A small sound classifier, trained from scratch: num experts 32, width 192.
Rows from block 5, named by matrix and row number. Rows with one number belong to one attention dimension. Each number is 500 + 40 x the weight over its row's rms, rounded and kept within 0 to 999. All counts start at 0. Numbers have three digits each. After the name is the row's rms in percent of the matrix's.
# q: attention query, key and value (stacked) (model.blocks.5.attn.qkv.weight, 576x192, the q third), inputs 64-127
# k: attention query, key and value (stacked) (model.blocks.5.attn.qkv.weight, 576x192, the k third), inputs 64-127
q.58 099:532513478512475527445505491503519400540474459510543460488594503473503454476466486531587458473465563503436529443509485488506485504473477589563522463504528544504597502547489553491515464488494511
k.58 104:526417529477522424483543522520523504563496486497512415473537457477447593512460470430542500496559502502484492480538508539472458479549495453507539522434438585477484508504534436554496524496523533
q.59 102:537504531542461506427491578499485448593541515498485526522474491489523537540486444519504504450513504525527529555442560459530536423506505521491485488470515509496477486473559612476443452506574522
k.59 101:516471491497563521442594444463479454498468502521545501498445505540526454455562515482521513529481474467474554474492504522494511505486466549513478445509519524487445537467529437541488472501490576
q.60 102:550557551545543536546479420496496509505467427502525516559461523546433558532548442473531442518471494449534489552488629477498487479533509513521532435494486484554458522444482527484477468492491485
k.60 107:452413532559586485507524527443518496432496538422555501493456575551476520510511509516475491477508488479470502505514569450485491464420454442434556445578469471521452482452531475542514513526466548
q.61 103:463581461479521497458484472471488437476491532521467487498487496479565458532516496528463549542508466446452502465526486489480449522455455430502531550546502472533542476498410450542510493457519481
k.61 093:458500450479462497479566510488497419527460512410500532543428499435487517500471458500523481520531504477536466564505501459423534566489497544560555508445468567443523503469552509479445425527475450
q.62 096:472396456478460470500487559568551497442550481560420503447492494547572540495593422475501505516524542559509494507536556421521476443479514500509517524547441500519477529567491486495488394512450477
k.62 099:539475548496515570551493504562605500521499527530582507488496522472480508585544466428427549446539496518536460505462535501433557499503485517534464490521586525577457492501470438595531551486446495
q.63 097:554471484467460495481516503475481520541508510506484504480575492496506456473499491504495460572581477494508482462528474428507526540509486486494467480464461439494474512514492428532466492498539549
k.63 098:533450481529453505550540494548458434581447476440519523462452518484591570480470451480470470484499571496551504488533489553573525459536525520460534487442451407488511456471528469529539446444454463
q.64 109:532513528492510544496495448449518550523604484451493474510550513518457522448493514498489465438519550480472498480456549530520468489532523486536546512450502520428471443515514522599430525496539502
k.64 099:501493496496410530545526540406528573522575483527497517508503495422452524511517493492537547529520501477515515537455439544472515530477497471516555422533417445528494504527523514500475450464537563
q.65 087:520417504503513429490577514505508508552478466556520462446549534429463501525470481519507525465516544505542497513494521481530528567544493507504518608506535523494582487504498491513456532473559483
k.65 102:552494498503478485525539552485493533494548544452539455475477511449503436500520449536469469466477525513467495566459506547451375534469553572535581521483542500517502506475449503417479524486532456
q.66 108:565478483485513492462506466402553478523521521506455574517556540460497569525532495533557452498463553430512491543458511507453438522491543518461509477591486475505451471485539536510516466462515582
k.66 095:536454488498553476474515508455454441488499432577528478483519525483528542503468533498496523488473556532531505441507445470499530497471494549496442457483446495540484500494482477515502590508486493
q.67 090:396523514515502477470506442478475495450452446552505470582437456423447505526528482515509506369521473461487468517459482561490459501491474471472458507513523547473460499515502512454532425534508568
k.67 096:504494466491551533541499503496453489569510473467456468467402474426536489467537523486456558521491487534517498444522488437478530459544483509482487447481546586454501495554434436493453478493432558
q.68 104:450454487490575468476459446534548507509447505540582534436474479494491508543479446525479468499457517484477537505468423517539570515450516504526550537539519558472510432512451495520519475556479474
k.68 102:547454507502513501444522527463493528501550479509522514478434466482520522467473501506457526517553511555397488527532560558492500558520518505488550482538567547586466472537495442489512553449382534
q.69 100:533468503517515560534495549527495554529531475481551542492537561526483552491482491556543503538483467436468487542465627494425493553478492528513519462558527498495541539509511562592488481511537418
k.69 097:506479534465535446519419608485502458523539438438535525553505473557488492559514451586495491531484432488528518427504516628502469509533534483476564475482575500522579552504440476449523536565507510
q.70 100:468554515498506564484439567469477503498526517487531520555557536479533475489563451476533478506559477555551556502481465502478516505563449488467480519423525484510519532506515497510498425523547452
k.70 100:542512507548540489592499538482528547512508399472551497522518475434415532503488433511523510442452456499539473516468604466513560467456528447469483515502497486473499529554541476534449619459521514
q.71 099:491512483476530567562553489495515483567526522486433441474488493507513525496501418536522481530519475565583534449506596501476524492440520472485405510529501514575451451552421503569517497515515490
k.71 099:418454458420486499501532528505513508539504465504538523488554530604480464479500509462469573577476388520530573481536473504422493465454513574379475474506461539540457520491502497526486532475503552
q.72 097:477468526426527453522532523460410488495448543443516431479531500534447549512574515500531525543512529572508511493559510572504498517438497506434599501470498514562428532437480562482477554443506458
k.72 100:544526517446485546503518557493541472458444490502475543523513493523470514484483563473520497495530456490522514609480552504478533506435506525508442512582510494515552416584483496464448480472436470
q.73 100:510541448438470516491448488509450513527470512514518466512540550604488447541507546542458512559466491483521490508469565521534495469633488513526573568523563469551471447476409572510494518544487494
k.73 095:530473523460437491473445561449564576486573484498519451513428534494484527540518609446434501525505498468463471507501541572478513523478528483556458434435430453450463520496434487499501506509436487
q.74 095:486577448531523521525461551557511517534512528444533455502545488542464463451460427527480554531515514580476530481465467472454522506548505481486538536548507535493496480526537465529456494440512463
k.74 088:515511478544486460450508493530457429470418504528463467523574478530455535482526480452523593552559469538484507419557437420385498529446517440560457504500545488455466527499561517560471513484459545
q.75 109:515522419468447531483443455520473520509495457527492484538501527440525490570441512528501560482503512510534452497476490484631532480429456466496565471442529511572516498462491475597444454430568484
k.75 102:502398569482533543498491461515488491517423524543526514485464484489546476556469544441434489565621509484506508534539448496484449531480597470511469447530517478487443569561544503459511506541511547
q.76 100:461510459452517556481510530562542536401454500463539543496428461496574525563572523529483491458467504530507450448472544572452564484536497561571572397517490440524503533540505475413493450467497463
k.76 101:494524472463495496480462578513525523456533444531510547438537473484496467557531510559518482469446494489459572454557461494503522503505541462455459497472495524573496510493499490438473526547558459
q.77 101:492498495531445519465488493465547531548493440539518518524483561527482436526519458526458436530527448513524540548430536473506521490464557481499584425490480525602520567524401466515514492596543571
k.77 100:479558493519524524423425460482451539548499503504538550493426491512506531436495469448434505493496487487552446470507489551490470489506538491488537544482492440442512500449500459460587474549471549
q.78 106:487529506487574525514530468467468511517450519468530511538591506440434477472469514525563493518524546546532559497554492474492522512511455517447414476556506534546521498499478522518433526536522489
k.78 097:539465451566443517518456510501464488474453529497428454504572486542506495508535515541599502593568536440562537490475478481498513455481558477522456488488496496454448489541487551537528473562563504
q.79 085:611430495488520489502472505454520589559520493443543477495548506495466524527393501549532503440517517443529555528543491434488500520529486484516514495560497577467474525525497488551559495413502471
k.79 094:470521453471381546434472524529524515514521466508511518531506502501576470492486489519495476574496549514483568507424448475540513423548588510536550445574441512392499489505538494511510508519518531
q.80 089:505531510503494528510492570493529542502545496468507442601543492474529469482489485558474470483531464511447491434506466486526514515485486491577503495488449495452454466428527489466502581460464472
k.80 105:498487507543567458448512547540505533522504484445540516469571511518522456424457489461464509557505483450466530534486491476588543470488506509469485439480549561527494478475513548484515511533505558
q.81 095:522503524444524477477491445588505537530441529526512454513458483426545467611435507529514449601506506522513493460461539581528476496512516489509534523536493505515501555531533574524461448475434456
k.81 099:460495507506469547519461486542444464546508532526455511485556517468546527546523503462489530422483520494451443494550509518469454506509495539509607563496468504523465470531510513513530521536472492
q.82 100:499487501558521571492533486490456444495499550474490533542434480477619541504414480560462481500527419469513451539566465437452493526493505550516487517481471484518476557505512474451512495471513450
k.82 099:475561568497458516500477444502547450554504537467493502513565499560468464511525555438568476499473553477474436626431498472490451485450487481534497466486483548532419576408525546446450474547443525
q.83 098:499553457467507540427502458488534562449544464417533510526489489585530511457500562488476502417554572550484500444429471515489476519529495445525465513484493551506499440417576479421512541485546596
k.83 098:460467452476537458427499508568458541521424460569526471470484459548436590525535505464432479507525489547570564446464492503536563549491500502538492533441533509488552500527556506390534536493496502
q.84 091:488471515512471499548472465497490520479461426502537478461493505487454469517450458429446551450534495431541427458514501469543480527522535418433423429508486575457514421534496508542528547496511479
k.84 105:499557500434499534456461551424519479531533472469509477483466598489478460497534490520503518542529483491510383472469517493528536503471528449445483535443496533458518502549468492531435552489477525
q.85 107:467500507465522530510496518571524429540512480509547523536519491534415482426464522474524469483556479538469548526488499365552516493487438491545564483518547465483539493486545507500522491518524517
k.85 097:448522485546495479477577552464541484479452539488479466475543506484483434519492498525528529551484507511507452468514550494469530603434419492464506432465469527519541503520494457482539517493470448
q.86 098:458505532495476515505443552476489479535517469474536465457458462454473502475510528531527489409520514510523414504533522551419489524475456511537497561436464468502527499485485460497546385498447510
k.86 106:495510516478532525524480503511548516523490502458483461462540485487536499522421514524522479500497490487589490484493483457555438505521553528511500537487504524499553431558464454486510528570497536
q.87 112:527535568509497542526453499478477605516521471464502473455551481460495467479527553470516510480481542519504474415585495459518531498494457513526436529559509492505541522514597496503516555596551525
k.87 097:551542473534514531516555536531572529553545529537517504499481454537479504533488473454502477516513371502560515557546477558557491536494469510510488474458528542502516464462466520404490550497537452
q.88 097:483507532504518464520466588563558488544470542513539498451516513464455511500511515520542509503507555537522560543561577499434540476513500513511505540534494428528478469474575433537634522524506471
k.88 098:533456459483508463446530506488503480456531431488561492445541486532531472514476469444516433508512516489534438497532491507406533450521450521598442459512540518513575568521511491519492494459457499
q.89 095:460526449450565477554522484471443500501432525500446563497523543480451521504437496476558531504470501523541470555526447485428520535462550485511515572433456468433509530473455530511584561572445490
k.89 092:480452492494468546483541529479507409499487476551521466482510477539571454427579441501490483392502539469484472508546456485527457513533554481468550510434515542579419460528440496518590493472445507
q.90 104:517416490493480487453444516473464483510486553515514532514508458513446509489460472463554496483489436470556511544525498479494497501462528476551498466497474476477572578524445461517504474537437485
k.90 096:491543489511456564491468522522445524563467465467576518474510504465493512453464520438505461507495512518574447471455453558528452500484567483540438530521516557589457498512456488446544467511577523
q.91 103:477583437491509522480475486593444377474507493486498502455432482493510533493441531499450512519538610472454497478506526519553524456506462552491487533514436484561491542519482461494470448502492444
k.91 102:542502524468412408463494511496498450497546534564481391493469465530590538507544405517451498515550510459409515517543460519546572495509488475532508501487604495511529502476523520543562555506476455
q.92 097:495562451488514460517489482501460543418445485539530534463525506532509488534517468484540523520556570490487488510487435524535549450460521458472516499510487491476538556588455543434472482475473514
k.92 101:518577508437557549433549499554470489454456472500522535480505501502575485576452436512480514504426454502474444524511475516494480392504415502526537508509517435495536509516385493478518525494497508
q.93 093:567487517454518488480472497575547566513463510490507494552543527430509501498483497511467532523535503505482456577464511428542516558525538485519497495564454513440482508500553489538506513566383524
k.93 098:573459530515521467498609453496487485471561521526507489546498505389514515514495495442519496478484605517523489554583449535511552531530529471389534472562555550488511482515550507447483482478554508
q.94 102:425510472523460454467552517454494498447499479505569501524487500579528493558493539451527531468460446496550543452537475468445532471520462468528489512533486534509466564522472522476495457459499520
k.94 095:543589561572565503490494529525482573449383454529464511520440473476516476498541534492456525462542520405585497490493471447531513510446576420491490518428493502519463505546507538543457561552485475
q.95 101:507478492482474547559537478500496494487517542537452538542498490516548476456569478481514419511475464513483523483533526494565512482478452493484480477475506557493572509540445466490473532525410455
k.95 092:455475504450449561480533519515451485499454523500505483456526520480524508472502509487511474523531466501506538475569530534536519407501486445508471470469490555513489494504411495565403451485550483
q.96 104:434522464571450561476503480498469470530464515495465449531471513441487529533488465453498485525517505525475482454511445553444506491522495499527513519490489558487455502483482545483526589552490395
k.96 098:464432570515486451483494469570468446514485517462543482485508527551496492550523440482551468502532521394474541458496436516530551483543447413503464503506468566477433506519537510482482400429454473
q.97 099:463531434446469484494489469499532472447594495511491498502517415459552495463481489444516499505522394493522442499593448432529511498522505514512479522514527477563475461449504481521481466490596441
k.97 104:554534485564507543497505460503458503523566508519478506499426395491494424488524435480509465527528520488451556521564528510433520416548480509546489468503504475455597501501504513460552530545555419
q.98 099:505463527594471533489531507469526414465496458475515498514484515478448548546502535445498438437511482489455498547529508565522431495499510566531497580433470537472519437543540504548504530486479546
k.98 103:422493543519536462503487518526536532532501477417466538510556538474556548476490520489549475556504473495578450543409457565544528437512512498468499512509479515543547480481502425540524579520499465
q.99 097:446506452461471432469422490522523486505516522495503498447553490474555420528517485499498439523484507486470487552482482529499500528495499557455443477539495456478489488566548423585509502516548553
k.99 096:532533528481513478493541504546445552476482471503483496499529460462518486493567454435508544481463519473478450473466497513467483490477483463505522447536465480529547473450565512521480474427491489
q.100 105:465428479461475535430484445543510490536498424424472440450572489442469520476488426463523475506543491468473506477414508479437479536481541550548489520453498510542501506486521510440523535512581487
k.100 097:535486533511554536470472568490479506474538457441493484459518413470511564464464487504505454520531522527576560604528486483525561527486502506467551505475477489539489481514480499498511531492478500
q.101 099:550448505527464495563496486518522588472493496538539555470489511536570504471459463503494492548518456560506582539549537516466536490542461453474657479475512414471460439591395536560494493466442537
k.101 113:497484567494532524494496552538589416492468568526471486456491496478464442454402528601515479545502518470518486476477530480468545429547460453487430404460536493485481566506451528427486450442466446
q.102 100:501477516494568506449459467479557467471515524486444371520522484515462530492431511456523539497532581542435581495542521473512457507493496528505494585527470515496510570446498500482500557466490507
k.102 111:526491461566506446572514478451469434482482493494513540440506494478502452459547599563520531535440476491447556518510527520551461486524498548509561521546495529520468509512497519518496582557499577
q.103 094:469458476547483527543530503558429444445515515534522501507417482503451506518549565480508568447500501498462507444537476480526581487540523414480445477604547508455514539514501542532526488537474473
k.103 100:601460479567483468465519503477462526523446472472557457541499452512508453528478524468488568516569497511499528474518506493474579547539538476540509498494467515525513513545456525487442524533460530
q.104 103:473499480456493510557423484426486569492513545478472570555522536521509515463500505443458515448516540563452466450572432471563517530427577485510494531493422553458487446567491492556457526481510535
k.104 099:467536544557574467545519503538491468521438574499434531510463493524498406509573465473517515505540500495530552511539492532560566549462499507502561509533495518544438482510469454509512532506467483
q.105 099:510505575460548497501568543471499492500542482477505476477503509498558494450532558550416537458502482535573537449494516486519544502434537553471383556466496472611518522439479483453541527560481569
k.105 103:491551427513465458455495481510521555533440508580480515515477508469512580448453451479530432541479451556515480478507496519559402516546524535518504525481498537568473484462492493513465566510575413
q.106 102:566526595516535452532500563555455485511503493576480475532526510597479468471494424507515512493466479524425517498461501498498482467553524525556551485511524466520485498499594455563479423468463474
k.106 102:534430483508486547522479437491550491481568426508488549515479538471425523445543503446519474492509552468524522533555555518501439496444457455503581527481472492493586544474483501508517523483531431
q.107 102:530466412510407518449528423534389569505522567482469504556526497519534527490438515564518459502492418561507473536551495515492526460537505542462456453484540511534491491509476463546578551462474490
k.107 093:531491470426481472486511441590513495517542551403554539552524568493429423450488502466533419507470542486531480478471486507555396479481482507514444453478489461527486473549497522567517517546497495
q.108 103:519445513528466491499392564445572510482502566461533414519467468540519556493544509481490430495544464488507406470514529527515510469499579512513521454507478482479526512448446458534557515567463536
k.108 103:534442577456510533503464465502518472567451550519513517449532503561542555466489509426573496472534496534457439462480513515517492539549481565495454532547541449501465525525474440515449431476502486
q.109 102:557458461428443426496419518486538545476485467591509457535476538493561488500493505550481498535479462515523469507536576461528437474468499482576479503372496512501531522518520559515451534509483502
k.109 102:455515530514555434495514462547571462475510540514473460453535497415444519532388492459555498495514513470508488465504494480538443577473507582441504483482526545513508527486460509536469515531416509
q.110 101:443454532541495469445542451516470542492484425502517462456564543555562508550533478491541508585534498424436502507521491483544581552526529525576510485481493492475483522560530488500460480480540505
k.110 106:473508443448507498470559468445541482508456498498483542468490490529545494573451501583497459519496573526520506528437500534431546478495503541440449481504499437487466437455517508468422414513575422
q.111 100:504510487502499509473520509470580520453520535457477567484489479461456508515539465498523514509425496465507471455449488483484479606543476498495493491478467555481432478490491526480523521419534467
k.111 103:517491553444506531528483425433509462487521411476499527522553582559485461550429556515594506463496534434491523520538454511487481483496477516423507512486536511524485452513499449505480448558475489
q.112 097:444529545531549560472578496515525478567511517496461511463480502452525504490436541468513490514533474510468528507445512507545463483493461481467418497533485558479479592555563476491464526489435529
k.112 099:495445512575500512521482552478466561557428488457505524515515515511481499480567485461484515568468525428470510423483545511450535520466510551553514519495472514429459464537485461572507494536446520
q.113 101:528531418488478487497450501478490513458530433507496569494494558512398502444489476542480491485464415538487472489546495487446447492464548493568462540475485467498527508488512473523513464514519515
k.113 098:547494532450510465578451513592450502550537497472502559515506497497499505564556469485466506464441451547503527462487527481524521486559497484459492579482529550476495570501507481498490417473441462
q.114 110:506566479500454488461535444515463476500507477536553479463553540459490486544571477454537529502592541500513466552453464493527440485475540488484468495473510485496456535480528428463627435491408540
k.114 095:416521452472470462483537551504484463542448442510502499571450547443422515486498467548538465493416499548488473467531541503510481513468456501476482546548458476473522536551522385481568541522552450
q.115 088:582533474526475516511597542418460500463499550514457547561456414464487476500511585482461532454523469453459474447490478492511463532544539492503507536534527537461493447528479522495554535538495543
k.115 100:576599452542479461512456473570461498506495493570508571506536502515483522518477530524542467498528440502515464450557444505473461503469455458508541557511516501522587492515498474513564463465510469
q.116 108:505471469371487537463546511579428484537416519483489535515507584490542555469563481479507532465526529511533516506450511481441501461533570511506536539448499515552520504455522486514536447482413532
k.116 103:547527521478477514489539580422579541509477487476541581501537499516545498517467510600509424509443449589557493481522555547505516559550480433452476503466500487543464506428549495514547481479514496
q.117 106:412526503466497506520510559506559434470509477525454494509525462417555540515471505521502463489462463433519448549550493550488518481586484526521499475535486525503572486503600508569431566499558528
k.117 093:401463536507542520450520491446479488518492609408460531492476466526485486475535495477473450521481584513431485580556475531435499463463508447546495477528532515502505545426556484452467447532481565
q.118 111:469549484534503514506538468527614497492489451444513523550454488505479407425459556530475512478525534494468486539495514560481505523562514512499495461523562523465524461448529487495427527493545509
k.118 106:571544531526472458536433474501467524527617443475508527488487467488422532461396556493485510548464520540535476492562483488450504524504632501563478529550405474535530519484516541551520473463411554
q.119 093:494423449404547487548518508581488601497460450479448451534511492474492474525508510520474488470461422398575470476583466525495499555528500544568523478485539520546488499513441538470433537506459465
k.119 089:533476515465573471392525503509460407510494542584474480471526519479508534420449527533512529532504583464439485493544503477494518514553475419503460601461501591490542497537483493506449547458477438
q.120 097:507525515491568508518504558559481459390501409553515484523493493525493431494506505471551451484520530464477518465602486536540474556485488513488518473452474467570486594549503485466495444445505478
k.120 108:519478499526551499512476519437463592570531397538452565542479505476437531524483442541493402545564561568542487531536453462493506418425510551564475502495493540526458481425581496536519435482521538
q.121 097:504506510604575458543561469433557517474490440494431460433528477431493478540519424425539439443513569527514487570534527556498407533463513547512505523539496512516502531530510508488455451518471480
k.121 095:489558490418507533584487553476508498525512529584465449471555477456477513494500508506457458472505381585484447547516496486562511456527502546455546481551507574515426476522457473452509499535455457
q.122 092:471450496465537486488545567542443486542430511404568509581493472485540463570520558530474496445543399531545531579499535510521572515504455556471510496502487508463501495424552444504565538476561536
k.122 101:476505527585492466481449496435541457550507477539523498514484560463495491536578416528500466562536494444472547504484511523503554518487518464515497470464527507491539481542473464472500514542490541
q.123 104:474493493521472427431502486556463507561507530536494494462503461489540505424497494492482556513480461526461469574435494503486485506470466407477557516557491507464548510518457542540494479521523479
k.123 103:510523524476494503489532419552528554531548519467534518550517548481518492486459555490534515546561583513491484415538522486444489555529532569558513565447484528515579512547451473538511490487498491
q.124 093:510546571472437505505419515463453534532511529528530455590508452539514489554573504447491482493489496527550535467495506467518477462493505567475431508538520477473533563497564443468521512490553557
k.124 118:538494555527349512538512418490521498516509537417447552469560526486487543540481458493482515451451422513545478531504538471465517475544525512450430483544540540470567502576592488550502485499542539
q.125 096:435490546454492481529521514583511570480544510458491522566506569478495499516486501505487505554495529491526488512476607474471500580447455497535486533462487553488544502480445518491611494537481584
k.125 098:561531451514462534561525492485485484490544570513465467516463476511494473457491487539530491516545516495467485501482455523454465515462481522528459476469459478537535576470443517541481470541494477
q.126 101:528480456498410490512539485526522500502564454479491541462563456492470440483473503476462551489499519506429536492468551466495474579561496590530517525457528423449525456530460491470469580512525464
k.126 093:592466533464523553548493526450442561476450513476461483575537503497495506510468437597542494548526543493503524458567514554494493421466559529489570528509382472516549567473517490578501550576479500
q.127 096:522463518512503544471468552490496561579384507420538476460452487480481542433457467480529514596523402469426484462498538428507509514510508474529564514477499475521533423452489530502524504485508567
k.127 093:471523478567509531477567578480437492539475497585455483479570494511548532483478467564523482501535470325488515481494505503468471539529502503516529488443434443514494479517453494469504467548499516
q.128 108:473506528511524501512487465536473454483524461546465467492388531486504472506562497449450552578541478468455525468476505503547483482478517573548453497549467511493585523462515534563522450453448555
k.128 098:513455520431586545520470469497445477529417530546449523551495563483471482451489483509506502481528445525504573465503489481562566478476451459570525431564454475549463452529559505536468545561509447
q.129 099:569506541522521465575519485448577471527531488508535552494536512495452522496532546438425497580485473528468429434484504485453500468533420410489514492496568522499543515505554466547547508513596516
k.129 104:488490524556516486445542469552551557513429512491477550494458549433467534429537463514530475427506491425485513484493522515512487497473437466469490473510527539604418497521503454516524537530508500
q.130 091:506472459440539487526425535497427434515542498474487525482571442526564445473492456506449546489494503478447433461465530531485477489488462510529502475482470520446470533495567456468471462522417557
k.130 098:498506405486502461496527471471500504487501528505471408469449531540491507586533527485544565509513488519545462447528427515527487510447492517504483422481496558546474457450500506536456408563547454
q.131 096:513522470480467578421537486547482492476482475457532543458539452483550530534484534550423491574517455419483469473547481503500448465445528537456487553586435500517458463503469466517482523465445505
k.131 099:497503522468518531446508525470464566529499480511580542532535560523444451498487524459477583463472506548474509446513463530558533483498504507464538518574507515499540493554493581514436542435443530
q.132 097:451496570517520569518474474537438523482545452474533475435497493472467507463530466534552518518505481551525481506500490626495488475614497513489537540485568514527438492456491461479497552518423519
k.132 099:480476458496479500500414552425517577477458525554475528466454460574499419490402474579448526434474477518431525542466529491491484507559530487510492539486499488537551540501517456510459506497506501
q.133 101:454529497549500546420467443421489526443431463568471524541504482460506487469545530471526367465512548456461502494488465482473545462476540513584521501524431520446564432474483507507521474441502472
k.133 102:470517497530470529476490527575496540517469531520534585461497516479531554500476539563455510501444424453459480474528443544523508490485498443535574412485455431467451468490494497543614510493532550
q.134 090:525506593510535489563489529553473420470539436539523493473572487507492449530570539474516548455526531474490447522477468477575451518473520471480517532561550520480501524451545565542508528472506472
k.134 104:484516489472560530528469531525508449488540540512544475445583490512545649485499546487532513536521496487480503461468479506471492489541487547499432441387377503470522531480518468565548469510473507
q.135 101:483451489504469441484580471498430470522490449556445482519491524555486415474569521598520481631497466497487521570518542452554494532483464607521499533518581540459432561395436505487536510574517505
k.135 104:529515481554451437497478464489446500462504550504482505432545460473529434508542521475489582461514488524507428485520459554539479469538507542509506479471513471488537439422468507432427511556523407
q.136 087:556570486449533513472494499445484551533475481508498539426500562523492572510556556505540491579447532581505453526486446521448479419533493510456481431514482497500518456465508459560496524450520529
k.136 096:459507488500558489491516556498518498414517533447431488616455497496525449455542562497518538551523472509481484514547525517514464512462485542472471446532450496438474493470518459522514593458488519
q.137 102:562411502484521532508513540458472516473491439438561475505543518531493487488498430551486430516586530494503462494566508487496419479496467508509522548521530541444578448451516529452521507541521451
k.137 102:470520479440500523508477576478449514474483499523541562479480454476509540496498565448457421529493530466510485465484521509491421510508487460466456500472485544454436563498479498546578464495563513
q.138 097:450548517454470501505522564544596447523486489483523561518549520484526519435442489540525592501518470444525516514442367464481458495473497482495506484489507422481560504537463534492505479473507470
k.138 104:463507501468484460510473542440486454491527569504480454468574540491562529466546555527534467499554541519551543446502485482450451521499487488497520493551433425519507494514467463493469493485493431
q.139 097:524499393494469482539492506537477484480464468532570497501513468533501458551518531503519495510550479581510473494456521523560559554508517509485514526561505486484555482498489509477479530455459503
k.139 099:512534539559480540498554471466545434527498443474485555498443495541460470472515497522422487449478568469606455478447543532434550511501531544501628506552515521497620533545521497450505472553485523
q.140 092:442571520485477527468528468490456513528450564557533575489514515496499451524463583462563507515510522527490545518457493500472523455481521469511541441518509492473476458517505448506499466589428566
k.140 098:486479501551474457488518511497461476456539508526506482482573512531491471434539432565508466546466458489446487538493502508532466561468497491467495523515484502449512529532545430535500494489504564
q.141 098:515524509517501554554500484480556528503518457476535448414522449471478470512523488461423435540491493551449502523457517592502521471512484511539470463497466510466519475469589526595460529544572537
k.141 092:523520495544559512467485423532456531480496501518512500563562513492592575549487462442504478532530516529566491478442500423468452539520453464505543533489479575565500448468531502500515522501504513
q.142 104:466524482534545441483487511478521437508500499468491500468553522493520505450484497494461509489517553533527444474491449451487511533553527526513498452485467506526471491473526503474518477486527415
k.142 098:503491476436599467423512492503413516498538500502525521497502432470544534506488506493537481512563502458501452491505517510462503554497536444493481523535571492481492445497474472538523476491414517
q.143 092:510493465557509500545448478474491561539478508527520507519522553538498514514546498401527481534427532518493446495503515528534490487466484499513515489408437521497447475439535554493548522520421530
k.143 100:530558534530575493499536554477499540422503509520468526485362498524451484433563449468518467471502500560519445568543435438547512452487427481477464497495515505484521492579541520515498441534527518
q.144 103:453594529551510511545508408484454494557502517520521527430560488536505495464437525541463485528513521485465532524520516496458518434423446449509526494582475554451524537481540548560515511525533468
k.144 098:537508484537490502504538520527520532494494450478515468459432471515528446505466496501493582496511465473474510347493489545507490504568534523508455584446494554467604533524474556517505491583418518
q.145 097:423501564502464447403474509500444481512490534553500451538492501390501549518529445498545579439507523501450498439493498513475516555494520507482484483506480491505528466438484532516449495545498545
k.145 094:504428444426512530469480477542483531572462399485501494467562486489515469435523481592578541495507505499507563421436508562440517566460497483443465488514492495491539518449574461510493502607462469
q.146 104:489574569471556413475536466521484552587480534471478485426517540479498464499516486482519527511503571539451484481465495457524510532511463514501514527540573442494473479496447415484520477520479496
k.146 100:459494418504481397549553460517501531489465551504466569470491545501466523527523536504529483588565435473427484470490543550519540411480526415486537446461565509546492483436510514520491477496501536
q.147 096:511512568457572542458468404453420497475577521428517534468511435535539490529578500517498499517542476509511470461492510517559472428585511458523558546499421497533574410408522489490551523494543443
k.147 106:469474486455454511470520528479543530491488486510563482517484429492456448531508524550495516499511542528447512483614527487501446483408468487552484542442526475483473520485501519549500463516385505
q.148 095:535498519534454447483554511522490553572477539521550505606543482555459485483513502603528474417506458491543478475502539509494514514546491451495498493539437472464469506468537395400510517507458494
k.148 103:434527521458437488487505489486462490434443525550504484514562544504482495523490420492484601461482517467477479435506511460495573444526435620526546524564533485523514507529571492489474550569487502
q.149 107:526414455487458485471459483450484510529461486517468442439510495564472484499516478602487495483524540595500545490522541569544456518572486484426531535559486564508441505527474509468431459579445448
k.149 095:452545490525542506532539485510488563534441477559562427508461439524452535557506528472580517413519463519525460415464508526492518475499522514557507514504510489453506521507496528587525529447465467
q.150 099:527459541576476519491481534426487482511488558444578548512419486524521503494498504413495478488598535449538545499548549490462488467496476474511490509481483529449549571548497547497597523466546474
k.150 100:454437442540516464489570535479481484490513448517428469378471429516583569461478531577535518470454545550538520490472505515461504532475470534501462505489449520519501532531536486500421508511493473
q.151 095:520458436383442491444499479503469462500424490511453556527484486514497478438489501454537408441514479463483464447469540530531538475503505505400439489428538503404456486610453562559536486501476533
k.151 099:472525512492531476483488472487558500577492528450475435485546486547501514491525453441488478472466495532547506528550491564520510530502452566511470498488452515484575461526460544455459522478453439
q.152 095:569511529536476516510544461472508457449494497525504497590490560493532526509559476549508488457476446575548523455441524513519439443469525513551514508521511452581516485409588438557525532424462479
k.152 098:490501508569456512526501417472484532464530555589563508524460449487487422465491534507499477540471541468499488495477477540463529551574530471478501530499528422539592517565466443454531510451450491
q.153 107:532509449462466467497503411543482546534447452516454521543470435470510561476441438504499485452521437515456501582532555447502532446513522518544522465545440495470590466548530467543498481519480548
k.153 103:585442479442551545462475567517473446502488463494559475516471470506446496501533530447544474505476498445550552477475553469421483476531513495538394422488527518445469542416546605503505503484478473
q.154 112:480569446493445492483503532522513532487429430494455499561484534491502539443493487486512478529499468505570424499541598449476547465472443492531502509449472429490465463454497544517588469509534523
k.154 093:501488489545462454505489492517597533543471553516497485539604526496460489470412488561533541481473485459477524507490499453438479494495538548432452521508537451483542484500449407493450499501501474
q.155 101:546505466505472517499555475514536466523449477495517528474533506454466456543454513486511504468510492492561408489440429523412491513496469527578472498454472548438499497494475543557442483431538512
k.155 106:510475554483455525509479546467547535489556476525494468550454602478467590524466452528521475459492383512569515504454489528596487482523519494528472405453487526447573510535582478563533503465495503